A small autoregressive pixel model, trained from scratch: norm layernorm, batches of 64.
Rows from block 2, named by matrix and row number. Rows with one number belong to one neuron. Each number is 500 + 50 x the weight over its row's rms, rounded and kept within 0 to 999. All counts start at 0. Numbers have three digits each. After the name is the row's rms in percent of the matrix's.
# fc1: MLP up (model.blocks.2.mlp.fc1.weight, 960x320), inputs 0-106
# fc2: MLP down (model.blocks.2.mlp.fc2.weight, 320x960, transposed), outputs 0-106
fc1.673 083:466430452420509516453530498535487461401538492576533520480440527448536437499536562532460466487552511470527466446557456560547483471529487521521457495432458463586477427523499619492533525509518513578428469412473477510502541507609449560521569504488503526496524479411506475538432536429519467565556472483472439482491456517544473
fc2.673 076:449542468506475462422446528482511476524505555471416400538542514556489519449422481489530496503571462512434523509508528541492461444377508547448474508501571469516446510512416446409516562497543487522613579514519559470510591419452550508565483414443431543541539556436586451507521551535522497405473539512460481513445498427518443
fc1.674 100:496524414453500503461482454474498503480533415500580434515501530569577495558509401555385408556465450563498620487507467590469564496535551490422472597554514436476476516536515477521432591422476566423486522492463454463429508489526565500505420592573480466471523488504631481534439517506485475511612613453379473457530481504558482
fc2.674 092:576496593497568520450425484509511563528495443589495525385456557580391481497482447468502470486616515425385450526499526443552476466501613493523475484506492535577432492550433498431450513471478550558511477489532504554500468496466492458530501502420500519487555529482507461441501485478536437510454387509530518479468495456464476
fc1.675 106:474467472511451540540624566468464523501435499514445393526553478426482548523507463462476466572482457533486480531545494489588573547464532517479432470526500530512579511527499487574547415491435472582611544575539523494521545497538518369509465529527544469526563536595617491521481532464456445455545511523494470742507513521559471
fc2.675 108:532533464520502472452480504471568525557498411468525496536490548368578505485452479533535521536565550482457677526529603489527512472401415539543581488524457495562561448409474552449451540437530482535430458509472503507519411518461598485581529435504581469536472463447633497599483539472503440608513479487581487434580500392575490
fc1.676 100:463463426486587561555570516401471474413514427620551532465479460543516513502483418551496535509543510540513480501469526507533478543521514574548478492481536448584457511549466478502558527528376473526491528542443560450381451487583458455534510563583477457514466521484524418507462503516610413463486409522420533530447589630466443
fc2.676 094:466541514454475477436549467467512549436492425471537523451414411447472538542505477528458512576487504533492516476411583539507540488507470571555522485484521450518430438464472522620504552485467563497498527506471561621446487457397522378498524514506569413503445561511453444520490562461464489528536477471468481488513483600499517
fc1.677 098:502437517589476495538547525442557550420489504380497437511474452516489512596439489489409451590554527486513548551543552558578527470458458503514388534463560538561537533528506508526561519570527476489543496515492504489557479582438585448479492531552496518489508367501495549588508487419497437590596496514445618511476491532458544
fc2.677 103:500393524534462520413488485527490479450541580504467487598549495504503474597490475428554511535506594532479521527610468485501517494533463477469590543435513524498479547499477534503469470550548573546458561495451555534487534491572450511544513456503508511448503570462473428469379588511509518361506357494560418497436460458375514
fc1.678 090:491467560458524495438570545481385512455473408467541551465552486472446480553593520438540463491475450552441445586524448469547487536514603510479489544497422564497475481497439497471588496436481516540588482419560490476463477539454518467554511524483512506491460481565588500540459469441513431368470518614473486552450568506401516
fc2.678 096:477447565529469456536587518522455476549490516470476428527537408569530514486400506495463438490481532468459475488473477456498538505517525501497508554511512434589529612595535501468500516608508444450448414451553468512469470492515541519479464535459467428459540474518366550498547556570486513498449511513460554447596569556497502
fc1.679 102:500478527559485553466537459532492501426484512544588448506514455451523463562472493451487498476492539523542537546494538473513515494507489533499402506522531505484446480436449502530621587509486567571528532511517511370368493585452484468484532602544544455379378503475522527512485429480540435470558458494429547478448632502376441
fc2.679 097:537555552584505511461538538492443576515507411512458504626446524530504504439523508477460485464462403474490390502496462357550485528394495509442517489466473600513409531421452485554503532512462519480534472506577565446483497460477533374557562590503544447445473455461513551502547482484489496472498469515561489540392517470538430
fc1.680 102:485479504498469501528579475461483456429520441582537485459587471466416423564528445546585453471560495495476539512536442474539474471560515495485584479510436599439533501602500532445445540538484457431507467532517547588425545550425547549495482531457524490499515428433536474530392502469476479489529511500477505523411481519469493
fc2.680 109:506472499520553575566493567443528499466515506476425465542558549602482471355532456468423541471493524509558485526510451539484448491467503530543546492539407433452603513460557569439448511449484480547482508534418487553440602424546415484427495564431425440478479533543517531505520428479492485438497441474521473513419524485529518
fc1.681 097:526433471481528452626516521448436509567411452529553491511609499577472453515532412446560492466534400606551496627480621559501571490521549400406410650557514444459495560508548466406472564512511421482581523520444490496457481508421559521506468507511485533447478461559538516431466440479574501478432530480447553514471543515406466
fc2.681 095:502507521526487525364517533494518496441533436497486529491482448492520467397454496474491496527511570538387530527581441538504474445517448521513522483465504486510532493471511522499547511508518559504606533385409537520506574534502494621652470458516579484419540590308563327462454547569483522469518468520561473507498487366519500
fc1.682 098:489465601531473494594518461503514432449537461479512394571539489549469497539441471500523394521525482538542562516447453486497576637515462561546433536469423481487538501526483490489717540533588439473446530459464508544489500476518581567515558505409517526499417480471591484570496408429516481547482482501457552512471412559548531
fc2.682 113:471446468452535503536401587486496477472490504416530553485435459603506503452548439523530668597474548492531491555480484503442502544464600529481520490491498499578408559421429471615425497486491515525537491542576515455518482464443434488534500509513520450545561395435490502557435458555547512474404599520518523472510530496470401
fc1.683 094:496403510565562565496439521464440413522513547634526515576481573642468449473484460556421484486527470573592480604522512452461503546520461527445559494582496461425551514534613499532539532544446500563476495503450523462495589515604459492496377500574488531393544499479504520401455415575503561530432472570545483485461451518592552
fc2.683 093:508451562460443535463517563488573466452491407479507443395511431492522532535484507520569475445523609539484438502526470466580489491444469530447432502559428538588521529510387474494496477609493475513460468473514415522430542522543548526430519461490444490515509495604464551364507490507507505487517529525437530504526417565430517
fc1.684 107:490430550534468453441574434468508455518474443535475428417532497508531462479588521539392491526501450524571527491465596512456566427484479517570519512534492644440553546528509546557482506549409406429458542507494557583525569552507489447492577519450500516464481463518479517528448482553479495548532408513456552585498455506418530
fc2.684 102:533504456575494462436472456541543391482495481463531469495419442477477505597552550480585538515535400538546490542451535473557521482464476567512468515533443536547488540458567549545427445591545469490472546472482382509531522581431579479476443419485558482513509499607415433570439547446520461471434440503577470506492552531504535
fc1.685 097:430509547460499498562455497557595520493542579497509475358469512538558438508400455508466370529555426539551512498542532511511513529557464564511508526449462404483555509505517567510527561505512460491455483456395440496534519512470545503546619531483470503506519445423487498526479554431549484512594524559519478480490506528539460
fc2.685 092:481512527604524528521544559539482460528496565468480533618461530590401508440641512525403549534530583481579531554514507484504513483554539518447534496466435415471410473430482418501404447564466538495568475466553593490480491421526460544603481520549569435540518511377561553525492603517483518442506535545472503524411575359658480
fc1.686 105:491491579476461605450499484460418464588436370546656483419506463495608471548491551474543509507442501514556576525561494517478568524493528634410424494565480516525479531461547538495513532517510510548564531617542519439446548519420489386513494498468497535431546482566486466517436493590468463490541412543525472550519523585445526
fc2.686 101:476539461471485482533500407483446459556481416537485469572516559440461437498431537538558494465381475490530497524557553460466485520525452469537459485524470464504481479545523460434564505441520525513467456462431602494525508395596483465387506571451435420579475486603407533461592480480523461476491508503500528505587514552495492
fc1.687 094:499546425497490535538546460423525413554420416519418453519544413506493509629530463504467432534454529487510579470466509478440503411536577480443432490483497455547571524465501460499518555589541529557602516504586531461359512604470504459512545557545477442522503461516521487479482499520493448485463545551495609529515495484536489
fc2.687 098:489494479495437472525402360388447524505510504459466551552426531582460473391434496525539571467505445512511495538471462450522466436621592560596499526499513478444456596477483528518515449492469551570526629525502423500420467517547457504471504635481482449554520447498581456549440519508562500530501508558588485454465504471480426
fc1.688 103:494482491396501606478442543442528425489516435460595495453443533480498519460455524492485507514506503472541508492524463486505519576470468595569492467484400536506564553481483541462515483431543455580490615560519505527426564459460458493512543594505503573478494476513604458538518457478496506505506566518488465545501436506592580
fc2.688 116:482485554524516503433505552530531508427497519474422525498477482535488526545539501474504491487510541510446461495504517492501493398480524431408452505501588492503501412405402507512515516443503489362474447506365506548503471478569540463460485471482527445492496518494527591511506450495499479452553516516505564467439546471516401
fc1.689 111:499489467485551494528584455465507506459503426456509480471433455429566510447594530598463403458482463513533517527556482435615528474608467414634527432513491573547539463489468502350586484386504519434433473504414554528470493518521449459485472516548456465502476444445553576465561468465465513464556517490518561574461442563498526
fc2.689 095:475459532391477438600411424421500458430466546466503577537472517440507506522564516483478457510516497495535584520505513404452485585543532477446655476487617455438580510509473444534515459394514575470460533554513471565483508593524458511482477522517510437453494462453468490503472528434518508472503512515483494549569523463488473
fc1.690 103:502487452579492500482529464508458525572442477503533375449505486568544476424379490537380557541563537491584579539515673585465608471443571489517410526524491420484508492510669532538530539441483494483433489509460488549469590452545570478498433420472512519442456497522524533503502482466536492533465506532389515467506452541462399
fc2.690 107:536504529527505507445510373543483448487533516438542552375512481613433496621464466462508537445556468475431482532604416542494467532610500484474493510471606542443427549484437474485545488476478470542587468520536470483535523477496531539501480538506504578530469468520524522513447540517507494451571521518532501472545527484552562
fc1.691 092:400543480533506439546493516466502503492564449585500503462451417549487526506536471460396480558528386483544545547463479520462417566499504586580349575500525603442453491456537447514578598468442455520653544488504485465479474502507396461622507618507517467555446486439437555523446477457501428403499527529471504498484500515448526
fc2.691 088:516491570478428488537539542514485542501481428540446433548577478540464476524450543444552460539479423530497586516563552450562508543361569519560490475532511466487494494506489511513471521455520463442531503556485396569469399458476549472505483532544500527497477545531470568496537498571460467546439563515605511473534477583458534
fc1.692 111:445464394477434516552533523559373586586503415499539528537534488445550465470431528557458498500555563570601570602697518559567571523579578481502535440544537483588618457488600553436469474497468533513449539589494396581467504465534504561556497484520476490477536427477553549482515579499437509531503483471556560522515459542510499
fc2.692 114:465552447537543535414579571518472490445471453381465510531405530519442512465568476480511484576526479503463540522509588467492497445464536560454488501486478528494464400537472550564582525534464421443533575445498612480493584541473526503541535453477573610558453544482522467687469436547471495490504452518496502485527435556556465
fc1.693 104:472564474564434502479509462470395452628512540465527462520459476540566514525579462549556489523516417511557559542569603434499507509548548573525369499519437574480455453541444473461553508455470493458507506506534495492430474537527547376562466447506495513420532502477548563427398521540500510516456538475537548510484552575420511
fc2.693 085:511597527418474473449568465534512492485581475568509481462532439528515494602481517514512470517549471494516419430553538504462493584422500415482478472496504552493468486498479510516490521573479497401464455435527526552521497511459420562539577525579502453484473416455458556391481502470479539467437480444394435500452480517469468
fc1.694 106:486475455455570514473511578533503411560478453555569488509495592544474451578521425554573497498508529494503493538596499477481470466565469550455534529423486475457527485500504488440540481467486490543531512478534513508545517551394491485494522523402518617542519495507628481595440448474465508490563473468519498554519524549541415
fc2.694 083:463411487527528435512491434517513573508541467453536555586426480568420476490384540528495462433545527508461510459517498544482554400452385451491484492540483493493496465544493438468530536614551541353534449507488446386490493555556463542479487570512503563559455545466476521484522488447524537459537527597491495460504391440554459
fc1.695 101:452547542452584526444570498436520491440527548499609501415526511460539496504536529589550398397536495462489508421511415527554522427442457502600457542492578527460537580470542606379488522525428499418452514548470499490506567495515493465512495491405499547458476539478502435514497531542523480499507481578460528510411435500503519
fc2.695 107:505429497453484498495468490545616481481468632561542419422476505490466501422373466529490586508534576481488528450548496542439488608504574482475482458512622506581544491488502458546519493501522360488487401529510534500485471537512514570533494477512572406565519526527492614471527541436508491479492467480510514467565477516460477
fc1.696 107:484489530549512541534534543515537416501526514569537586434586494538535494578479456530379503468608568490494551462532452510492479484495482516457444555521475364440470551545482478509521585542489558461436556504499495454493543524520485524496453501452507543474546450445497488525452574491555453551542463617396605530389570546510525
fc2.696 108:503444574468531547449466503506511468550531581501509446451476449424520505422377529475532454463569556472427491507403545496550464498567515502577469532502433445533525460524502511593578501567546347516460616610476531501428499514574544443508504472505481416526489508491502424463481507416508494502525588544574461452374532524444450
fc1.697 096:496522435454543508397549453550501498452518448537583496451424513492550489432546514492519498362525507452444501534489529544461537435374546528546439509519432517517549483502534545513466554434473551468524516543419620455509535535418534494513458557553490502336490588476543492521440507487423477568502378506504497490476512515417412
fc2.697 115:550516465537447513594470453530481420460493585447408589577550707545410495578368432498444468488456565516418437517547454500503487436574461474566564478510448507389541542499579530458520506584513488476454554490529473598491497532473476537453527528481515439592527462538494500533501491529508473486471553525409517403526426506499532
fc1.698 103:483548460488547496467477417518454540528487360425524544548567467538446524570416478473591504431558530548561556536533518583478564414484488512521496590542583454486482507505543492467505505431470602512516546575548464538573519483455664512542394474566537504398540456470573438462462403452561495392585573465514500522461467510526501
fc2.698 098:497497452414443560420523512535559452470505524609488482547506491531595480477590563514558535440446559491523432451553521451499483496534543460499456484515497552426642454470515492515439466499408493439546480457598544479503611470525446509563513445507444539493486443432518551337518531542430465441452447513613480518568553428493436
fc1.699 094:478507536569494517509572411510566496500485525441593370551481455479516473505561581565563446482547511572489473497463612422570638557403466509504519368490525478473539485477580607431592429462492542561419521550508424483559495466496505416502521473457526487448472506513579508518554410417453500493502587533428506600487503471558461
fc2.699 087:483583592472506535553471430516534507567502433536401488451522526393460481471543504509411449538525509509561532502507538656462516458551600508557430549527486392459501578498549528517494517567550524554469523411476532445519483437530476517457452472459454516515516523538454508451535519588529489435477470482506463445554461510447535
fc1.700 089:473452619479516434496511512488535481539496559411522347542476526488532522463500483548504433474468476564566520520464558534483585516500450523593455519478518425498564523475518545442648525494472445561465520536526507448525519482468559443501609530511467526544467472565578486480472264477497509605467521477421506524581474519584449
fc2.700 099:477527535476498512493550540558484621535482409511513446462394481527410458482472476522524518517473435489512464528535425595450493471539585522504552532536509434550462486451485451536455481540521479560557476515526598498494520498426464365478513431471523524425522447510433489572459444537491493579509495488510554506497436516412442
fc1.701 096:505492593436580524469443508487585517455477393475526439468508548585446472518485404574489393505557469578558534514535485451423503529571510497582505508606450601476564431472565581432527556471494461457452566595466446505510598605604531494469412549571486464487457486508516465545482462520496491472474529541496544494514552484582482
fc2.701 095:544473433543404539450539532415488382506495536627525472532634481570521496487397491537453563461471560472504502540476533566536531440512463512385411468468433418528495525587587503531518497540526525531483468465538558577489519452404482616493516504564479498571488534532503429505506501452459487535436476486552551556395501531480531
fc1.702 108:473515507412503481519460492495459420576504422499528519501533419573451440527561498485498489432595483545556593550525483476541555539566505464379404510571525499488496498526678469440386490476513458538537517550427484583545586508482580477509511414572504496463526526506513546475492610401523494489511571502516605543490548532518544
fc2.702 110:511545570550589484428514510476469511493532495558476462610527471446516468562504479470501432486505535496536449537530538472533514503442499487573592519493576566435617481574473570443643500528528533485563532477399464390451540498446600462561483499499487512445464432478583524508530499474408480432485469512460478578584520488591423
fc1.703 105:496355482513459517533479573548391505578407525489534467501461567429559500537465497491520526493621434555573611497585522419549594493515523570479430554504539420559478458490446531537502535563430528526588539563460524514493516492444571412503453516542512481518478467569497536477390482471452456522511392456533550557526596602464560
fc2.703 111:457491442447522503436466501522492445497509524471528542517556567433504457573427513479553522477316571483591562526592581447470525498538497477598456462512453556557493448527508491397433509371512488563489426528469463508501462419550469512482534499450461518558504472546481587505519504514480522419402484527542473425589471540538465
fc1.704 103:478513629493541600482463514460525559512538512484575535466480422522551491537360486468403480383494544466499496507493522573432507526515491578525470623483521359502503488418492546537522521631485565539527575500481522397540511452462592459485509554539477467463457540515507484448510467545540460464483439574555473510420621511402382
fc2.704 100:468398391519553506513513493480502343549505507497439518642549515481500508481505496457494539458491575479496600531569429414523505470553602526482570486500616520482487591540543470506591466523532581540482557563562549626510455512450484471525484445458447536552543499473480441521487509423508462622464588431542524553515417490543501
fc1.705 102:503517574505421493396523467521350531516484475513611400426387479416553551457458458599456558528498492490564522505585494582512551524502611459434384503553499535532563438475488476541545457444399424434478512557473368458420547530562494416469452490533519518340513508502487550414505456450496485464520532591453497582502507559483450
fc2.705 098:510458445446501525518559633487509543479517584503516409450582554533489451471625474528586476539547542501396450497535527521484474568525540510474535505494509447500528567465425468473453441484513547607528540506528587478496549481540489487471518481446464569482486544508527424557524535466517495580533489489434461581618501524515538
fc1.706 105:506552604516538455453524388512563606542453532450450430438552483555490436646389440511564472498556422529526510442501587492541571514581523497412547488485560469495481515495472553515604624496470431519538489578562411430507486534449542459492527477491540457526519397520547545440451439471546473407464575531420521464450526537548461
fc2.706 116:454481512525522526411423456486446453513520527513438510501585536502451465540490454494461524474492430453517505514574383398497512577607606549633534534439522604446479501492476503501495533497453500516515531457532443573496500512608586521444511527511485452563464475523469575569492517467485485484465431510564468402489546492558613
fc1.707 099:463488533461441521484572541475557505480515421386453441463425472490539507515457456567440448496576470532547604515533500450540543533413582511502489506495460519527446481546480495513495518407501536470480556478462481466530590517585552542466467587587460478314566537501492561508475509497493466488537496465458515518510536579507502
fc2.707 108:457484447499483493492499436510429414480531454476497595509484477538441526465480460530507465440505469490533481523493518562482513449469432460558640480470487504474565531465553530493576464515482526486513519510472515449521541473448403424541452599501490502513596572472553473517491538523519549499546502527501548583541477497586517
fc1.708 089:458536587527642511549493508476571444546504568535571472515466581478507473554569461521573523543496418487537481503478506374530545499577496473547502489503467491454418508364550572419673541456487473465529479572595466380514502523464469420504519545493457536482391415555552559418478337499451504469544556434430523498479492523537455
fc2.708 097:543501533518492514414526507482419488648484450505472520539407484476457461466444458502504475483496391504596442518402357529483504532573554514474569515512528482469500524529455504580521465558465465489541508592433564516554520482445520448490552513485481561553496367508439542543470445596533426577478501474559527574459536555517515
fc1.709 091:490572472510527494414501505597548458469556489545560626407466496484518457540530504486532452483539508471483487435511465536542481425483439526553452497475472569520495477494445567470550569618513531545506455470501508508576516555442465511521483486525513533549473518418477541406456462467536492418579362508540481489414519503534535
fc2.709 095:482446617417465521507524562536505448542513510487551370459450553375531512539420506531521473518510480517531561549446489373518490616465615525407565526491403508546462544499388497496550484400505519550456514532471432554512378430487550412559470415512563401519461469493558492463466478577479488530509566500522504474530461514488587
fc1.710 085:470454547599538483528502466469534452441503526500438522532493515472538507501583568523445460540501462533479496463501615358439472426470475535599498493485525599479425476573429519462508513557487590519533530413528562358454510583442501534504465561513519521465549442447485458470519492499534487419493530468490607534466461484479521
fc2.710 089:457512414446419555442436528527412478520511468499614442355618529392518473550448485529592504444522557484546516500482468646546525502484482451427456505524447439504485486487623495470380474526506404512521517590501395573560546563456491500467459482395489476557483562559437427472507542469501471523588509473503495447516480541488484
fc1.711 096:501489484490585456486489575452607498440509525463542484472517474468553507570506442505515458515567525534502463444572547536500540572460483457468531394480530453507516545505437518525483489436478439454503585511506457489486499497494541452493478508544525478523417463510530559511450471468462403521497606511449427506476477487511473
fc2.711 096:497531511556508495498489398482493486494458446499578479433528443473531513510617553461603565384459484476497571524500506488525506402585589532505454526504466588492534613481497546394544484554517518441454469501485561467449482548458394451537531560458571511473560477526581452494422524454425466390528496472497480529512492547519516
fc1.712 096:438507585567478585501539568522505387524519497502655518453503544466522470491490482493483383524574515516523662502508509461503558454521571469555497482491391546441557505439493578513494476482494511541482542500469454433506544517539512470506543475530486578430507493490540525502461635453544490512517454501522526601476587533490501
fc2.712 103:511467589573451483570522524458481484486491502527543438501556481472596526550478455516478452548523440533424542500489587531513497504539565487421429492531423523530500525416484573374535545517466512574446572491384471483473544536500484443487481572480507367409481512500541479461483566365508518489427476507546484523463555542481423
fc1.713 100:491473413409474498516542562490400575503471456435484561485545494612441450539432473500539493506544476517540491569484539588470586580531561566515512499512473479536543505598581483548457548511429477473537505513552489556513466514530473382534443504601492529478516537506538496506446474437500439495509483549406529493486465514443399
fc2.713 095:479552511517502541515497449484471560540498580536442532540470525459575541475320460429521455559490525480506561456506518428536557440473558536470501477543570481524425427419516613522632464498467526450441536546458516527527506503533477483543526465504553445464519460497498509527477462471504438540463482512527464518523577463474417
fc1.714 102:457493448476520593566491513507461442571489584521532479472564452537588477558452511534482438470504475550633591490530586484546550521437549496536440542576475480478474554447534485399497467519484508574529576564434487546492548516511509447511458470539489487502474461506499517560473569462530458444531505559500514581365514547556570
fc2.714 114:543398615486449522535492494497488596534499536515499371488560511439547503521436494515497378508442536474569466496480680505524451491444612473577449490524470397552497557486383566395577522531499423582485517487464461600503526471490455474459512529490474414524525452485425462538490550493484465614481519474483431512471511495434509
fc1.715 108:516479468477563436549518412463470572515452532614448395541619534565519454592485466541490485464524444556542526491471515566457596536516506448462523505524451541389630586541549431445519517593417450460497537607515536566474476495541507438469510516509479492550499559548507504504452529374470497528492506490453519548476479520513538
fc2.715 115:516423500594496482568519441522467475630512492437566504428444495504555502463512567526417573469474598477495616454417493394578468478455492469478552546543499553514559471435585449493492524486517528588572461466482451498556601486513442566537490412516412515486511488482470474457514600507504505546483463500535540476496471448515461
fc1.716 100:478390517483502570558552478460426525522476518520582535459529458505504438501514481487490444493511474559571547602586550512439576610506556475463430480517393454485517542464577491459564578504440421632469501518462418530473482558588499485534506567545475490412494458491562569509462548418531470547483490523484509510462594533450448
fc2.716 100:540486540499496528511482470524391456568451520569555429435555499516472497586634496493504419495476452522476555542514456466523497585569562531530398489497470455498495521518511566420522496508489442464501522487456446640459528525495480454549517558440528446432489453448550555482518529429484534500466485508477491586505557568378476
fc1.717 092:476530575369517451544519504445521491463482557497566546496534506558478500558422449449590390559527497524531510492502440412577492496511528536439526473484578573497605481499442526559481510520525489558511554479552374495484477518492454488550562571450508548526437422500618552526495472564523495482488521521412457507448501542489492
fc2.717 099:474484424529414455424551584488465422524487545475434467486610505558531502449580514494418584524523492469492494513529490418519494562519613451522545481490410501378547507516522508519398495469508458495514519457487468505492476420601481446515504466481507577513507547474461545618451618399565490521532439454493497553537428520537630
fc1.718 097:519494522519549469514472419524505394551483414523524574535416516542525508520498549472466506529523569473559525547513549519461535558522552442538483580391336575543457600543438474487550564496520463490560427430504452476523457524530495528493626573469509620522526439507560516503473501479575504456526414470461476512525473525519493
fc2.718 082:530524523562573510575444494564558604510451563539446523613499457410403485452549506480563484484470440567503391481518574526482465519538467504496529534468464461486503449518496388517469474553539515483486446517505538554492437527450524498375554514452449438568541526602458517450554472419523580543518590434556437489500520455495613
fc1.719 101:458486529529563541468569467543533529530463541556580455467512531453494446547404517445552479596571459516523467506461578571416507488541589561480482505516497497590522519579531478477573511581499569587563489503589407452567468544484540515520551571502495546579524514516574497467465538443551485471589460513581524496444585506563444
fc2.719 097:551479434482404472473582553469340520501493527529591442666518454492461510601532497502521468512460563528461463540480504609467487570422496456427563535456475559543489504516512513417497447463529511558524457472569525498493547471418519417522517447505440524484501437478583503470543521564492499447490469538460471498464473497443463
fc1.720 098:483475522506514556499520550430512535425481477525471433418539500565470510550546494528512502518515455552495573584487516568457605514635529543446530425587509443585551455549553481514473466504497505486503513543456535540505592493491547508471531409617506488569574450492539476513430441484474361442597452585535503599530457572586480
fc2.720 077:467455526530612509577433474516418584564560449499509415410466502467504502494483506539531559504437496520505596486383386483505490493519506515507504482501551519609536460591489510521454521511511435592622494529533383440433515525598503474573533458487444579559488441425592544523472526508537531459488448521523463550517407486536447
fc1.721 097:483527586346514411408484524537545515511513444513501414479524527536507511481447485506448386525451435562475468462527592551524541518462511492519426548560463513568461548482473557598539595385527519481499567513373474531449524493487505558492486546465498494462479468514520521552488454460505490420506557507408471511530437546552481
fc2.721 089:557450610453470482521441438468500556463565519431540513424550479494563547472381506548508572462521471530530569551563508634534575607528547505545497472447454423552538493507461467453485480408450549561475482574477429633493496516490596502557498467557478590573564435495506592550465479532456527568508480508552446438515574472425519
fc1.722 100:506457601512567496544540469442588488583496510512573447451459533427460481488466521467513484510506444491542512514543487501464642513626555516534505507516537520538531464424459497508609484496457484596465464495471487473513479466444578437455482541481487500533424357485543547523508453438469495585504570522497625590477545536439505
fc2.722 089:526440511526485548617498607554560582487478472537483498446476457483496481496469447529536419434489533478485512510496484523431432343449488503509530481478440490514542554574480451527434486557449564465510439431511523573541501478474543498508498521525493621503528630466428548489580484348519455452577418483491544483469533454589464
fc1.723 103:486461582483554513523510514510485432524489541502529489448536514563495482527463499531386503495581494567563630561498482598538523548560470469507453475562513458481431533454528591433482603558537475498483576599455528411543476574463547481497533442471496514535471414531489585572407590424504491613499518548454535484476585546493484
fc2.723 108:523455462464367490503577496494478613533492502427454560561552495513505553522433521537463434496564583471542528481449545533503513423501499497468463469533561427483509525552504544671498422471489514457475480493585599551510574594385385478469576529518474556507491533512445496473525481523516489492402513439468550580555476513375435
fc1.724 099:483435478477582557618448491475571469434548474513471537433528496543457477508531485489459555445593402519554543527516413510391464534487497579433448491540398519506489531478467464515525675531547503549501486454495475460495526495487501507477478594472447472515395486473494525511435565463531508430488485569475447425430600524474485
fc2.724 093:493536604510448523376493494447514498471460562419466489451462524487504424467541512486500491557495527478505444531477442552537517423534398482572565483444474453357547504579527535435458488523487510488383575459470541510508502530502487504523490508478588541453539549497511394486517471584460484603600516453609461442505398462552487
fc1.725 105:452471534470562574477455457398532512533563474537437567514541517492557523527430484519505493446507415445414519490556489540482442558449509635536469578442427329480531490499474520447511511530506632559505525515507429507559511517496571521521467506468483478420469506469479429497517491469553435482496513480509431545489519487590525
fc2.725 111:494505428424490513520416532451433486550469515507575602567448598507495491549522503479448414556516561517460538508539558488535479570475478517449517473461568615541463567523389492519574487512520535491557504433498575438545510535457429482517481455501531541465476523442532409623483521631477496502543488515448506535508489503518453
fc1.726 105:486409491453484576516444536468507466587503513501509441477489527422549430523516508453436489524518535466500596462594484683441554452535455536458474533495395453549485462497439542516479565559530472638493466525494560417590486484468566533497630453498505593532454524478507512584458551444532390550418420517481521477436568520483602
fc2.726 092:537448439500458480438570459472501366506493496520408582527458522491445497545572450479551474516532499489540446552482449488503530465534577516555459555485529448543382565535567466574616456448478607580577447491594502602518525551504498504485591505459444460539520579524489513542555453533525457515497534484464432401537414523484502
fc1.727 105:516524502515524458531490537471442497535467480555572493524550439515589513577529532543534475481506455509541447537446471577564577475451484544418335485495531419522444541515671547383562482581442495512541491530571434438537461514459531420502476465495522496415474573496493538457494601457493465498369532490503542546435587532433392
fc2.727 097:536445447470511508524483482495599509456505396476456474557506504398483484468514516520438608498530532509495519458459521545520511624548430543502507490520521547538521466588399438530530525531565513534515520468474579474539479466473552453486481604521511395576498396486578462572477387471498454462535474504399579554475476439574436
fc1.728 105:471468518583509517455545561467428572519493457522516463491586482482429486498479511526467595488566410480505537608446440554497500556441568493465532466455551533519491554416452451476506539517455511521521503509537407413492565520509559418529482509542437487427412473523613473441406467532512420485558490501455519521455537547525501
fc2.728 092:457604579477503509385619626503522619488486458453549457493514421438420461530377549517517581444462511493497419508480387612482491504408554497506558516494397472525474469513507513505442500535502420482465520567614516506568546538491536451480530504481486432398570519505532490441458371545489485409522511454482596464535502487427411
fc1.729 083:459477475338450446450458464469474495531507505518479510502467482424443467436468536527477422383545510466475469502478512549446455480500479520577439507474396436541467527552517505507522523451591476655520499384399518628468577468589435669502472535506474502491584524437615469471473361505610461449452430477499529500441498509546527
fc2.729 087:520498452525490521542527559495415471464515526500415545497520505473542483493517476505405499494515508484529529511466448517513499500477421502358619534511422549481582415542485505531407520561501388517545521469655573484470472567568468510519480372479492568586480585485520530529500506559530455528534512545473453522511387477499514
fc1.730 093:478533534481522460551512470454480491429505508560504497413471469518589515567518474533521480429486465467501509445489577523543488389435457560419421437504527445502475601538459514463614512462503532529604504544489422526446593546441481505477469564481459509422451647473530587392463515454472460434516446478460519534481582527464419
fc2.730 106:538448456519463506487414405447418544526514456511455459433548520477513525478403483502435528480509586569484559442509704571552496442444436530534401495485456449544484465509530516562465484553531453534485479521561579663550514506418509475561499528503579449484546479465541458463484458625511543515455546511549500560538539447486503
fc1.731 105:435435554527550452525471434395488430508560509553605503539503591516518444458434495649450461513526465554502525490447503473522515497549495453415514493472492524391501575412555514487516546519507499487466495468497523444441500489606396536506532562442485502417470485401485461492461481533611547508503517459420596459489452491519562
fc2.731 105:469498544563482499582496410472425479472506577527472342524566495503548505523502484508543489503386454527503434501464566508485488501524511503481502536558536521508480476571521464507467490468504481481472501609567453549489533474493541408356471450489378499508497522802469608484508457483489491480464508508474492523516460614511503
fc1.732 091:494505508441581401464514560463504583463509375478495388400510504493451495580439486597525449483581491508492502523494499633515540421553437538563440508478488482526502548545533612460557558458472483465509542600441426490503574553395548478474518507532500466473544365549458461543442478539479458488572549490436480476495442516534556
fc2.732 094:472487476526508479510447518469574466574502541488405561542522485479396469516411511517503517439450509437497542518507539476474558459553483465529556478510547447465470526518550498492511429489525589384481502494489537465571476514426480486507472487522491482571505423456429482509566603515521531461483476455504449562473478551410521
fc1.733 107:431462506546496526488521497487500525487486522546475518458514459506558450522568548469446411513479526675531534508553550530494512468449496439515470521536550517537551468458427541525441578446379502511487509588361523581451573582528482457495590525502464489507547535487465533529428530485475490430521507531522546460434502536475528
fc2.733 101:515570519564472488442433500476610474467498412509579478570463538453447465456439543470517428520518509453456490505583481443491545443479463549447445450478491390597454502565530444371450550517430389513517526451554468485516446493404596500626513496532553403475546536403506394534516463476524555395545539437571505471443558439533457
fc1.734 092:480490532465456494452548499511505484544486513568479491455479517569516510477511441460502375467493458518526487498474611480435460538524510452475394490497576534569546442564520496582498483426518475521500519430391511538522560525562493527488439413493475499455570457533609557464481369504487488529632393534543548545557448508621477
fc2.734 104:506439492474510482503495466507433448563498501454460548539466477475471547419512461506477410529539388484546523514433466475506522496512520580495596476503356551411556534523486430511530503461513500525465525453596468468502477473617484552521589506471529582552495490520515492542530476514505519529492509497467324521494428538462600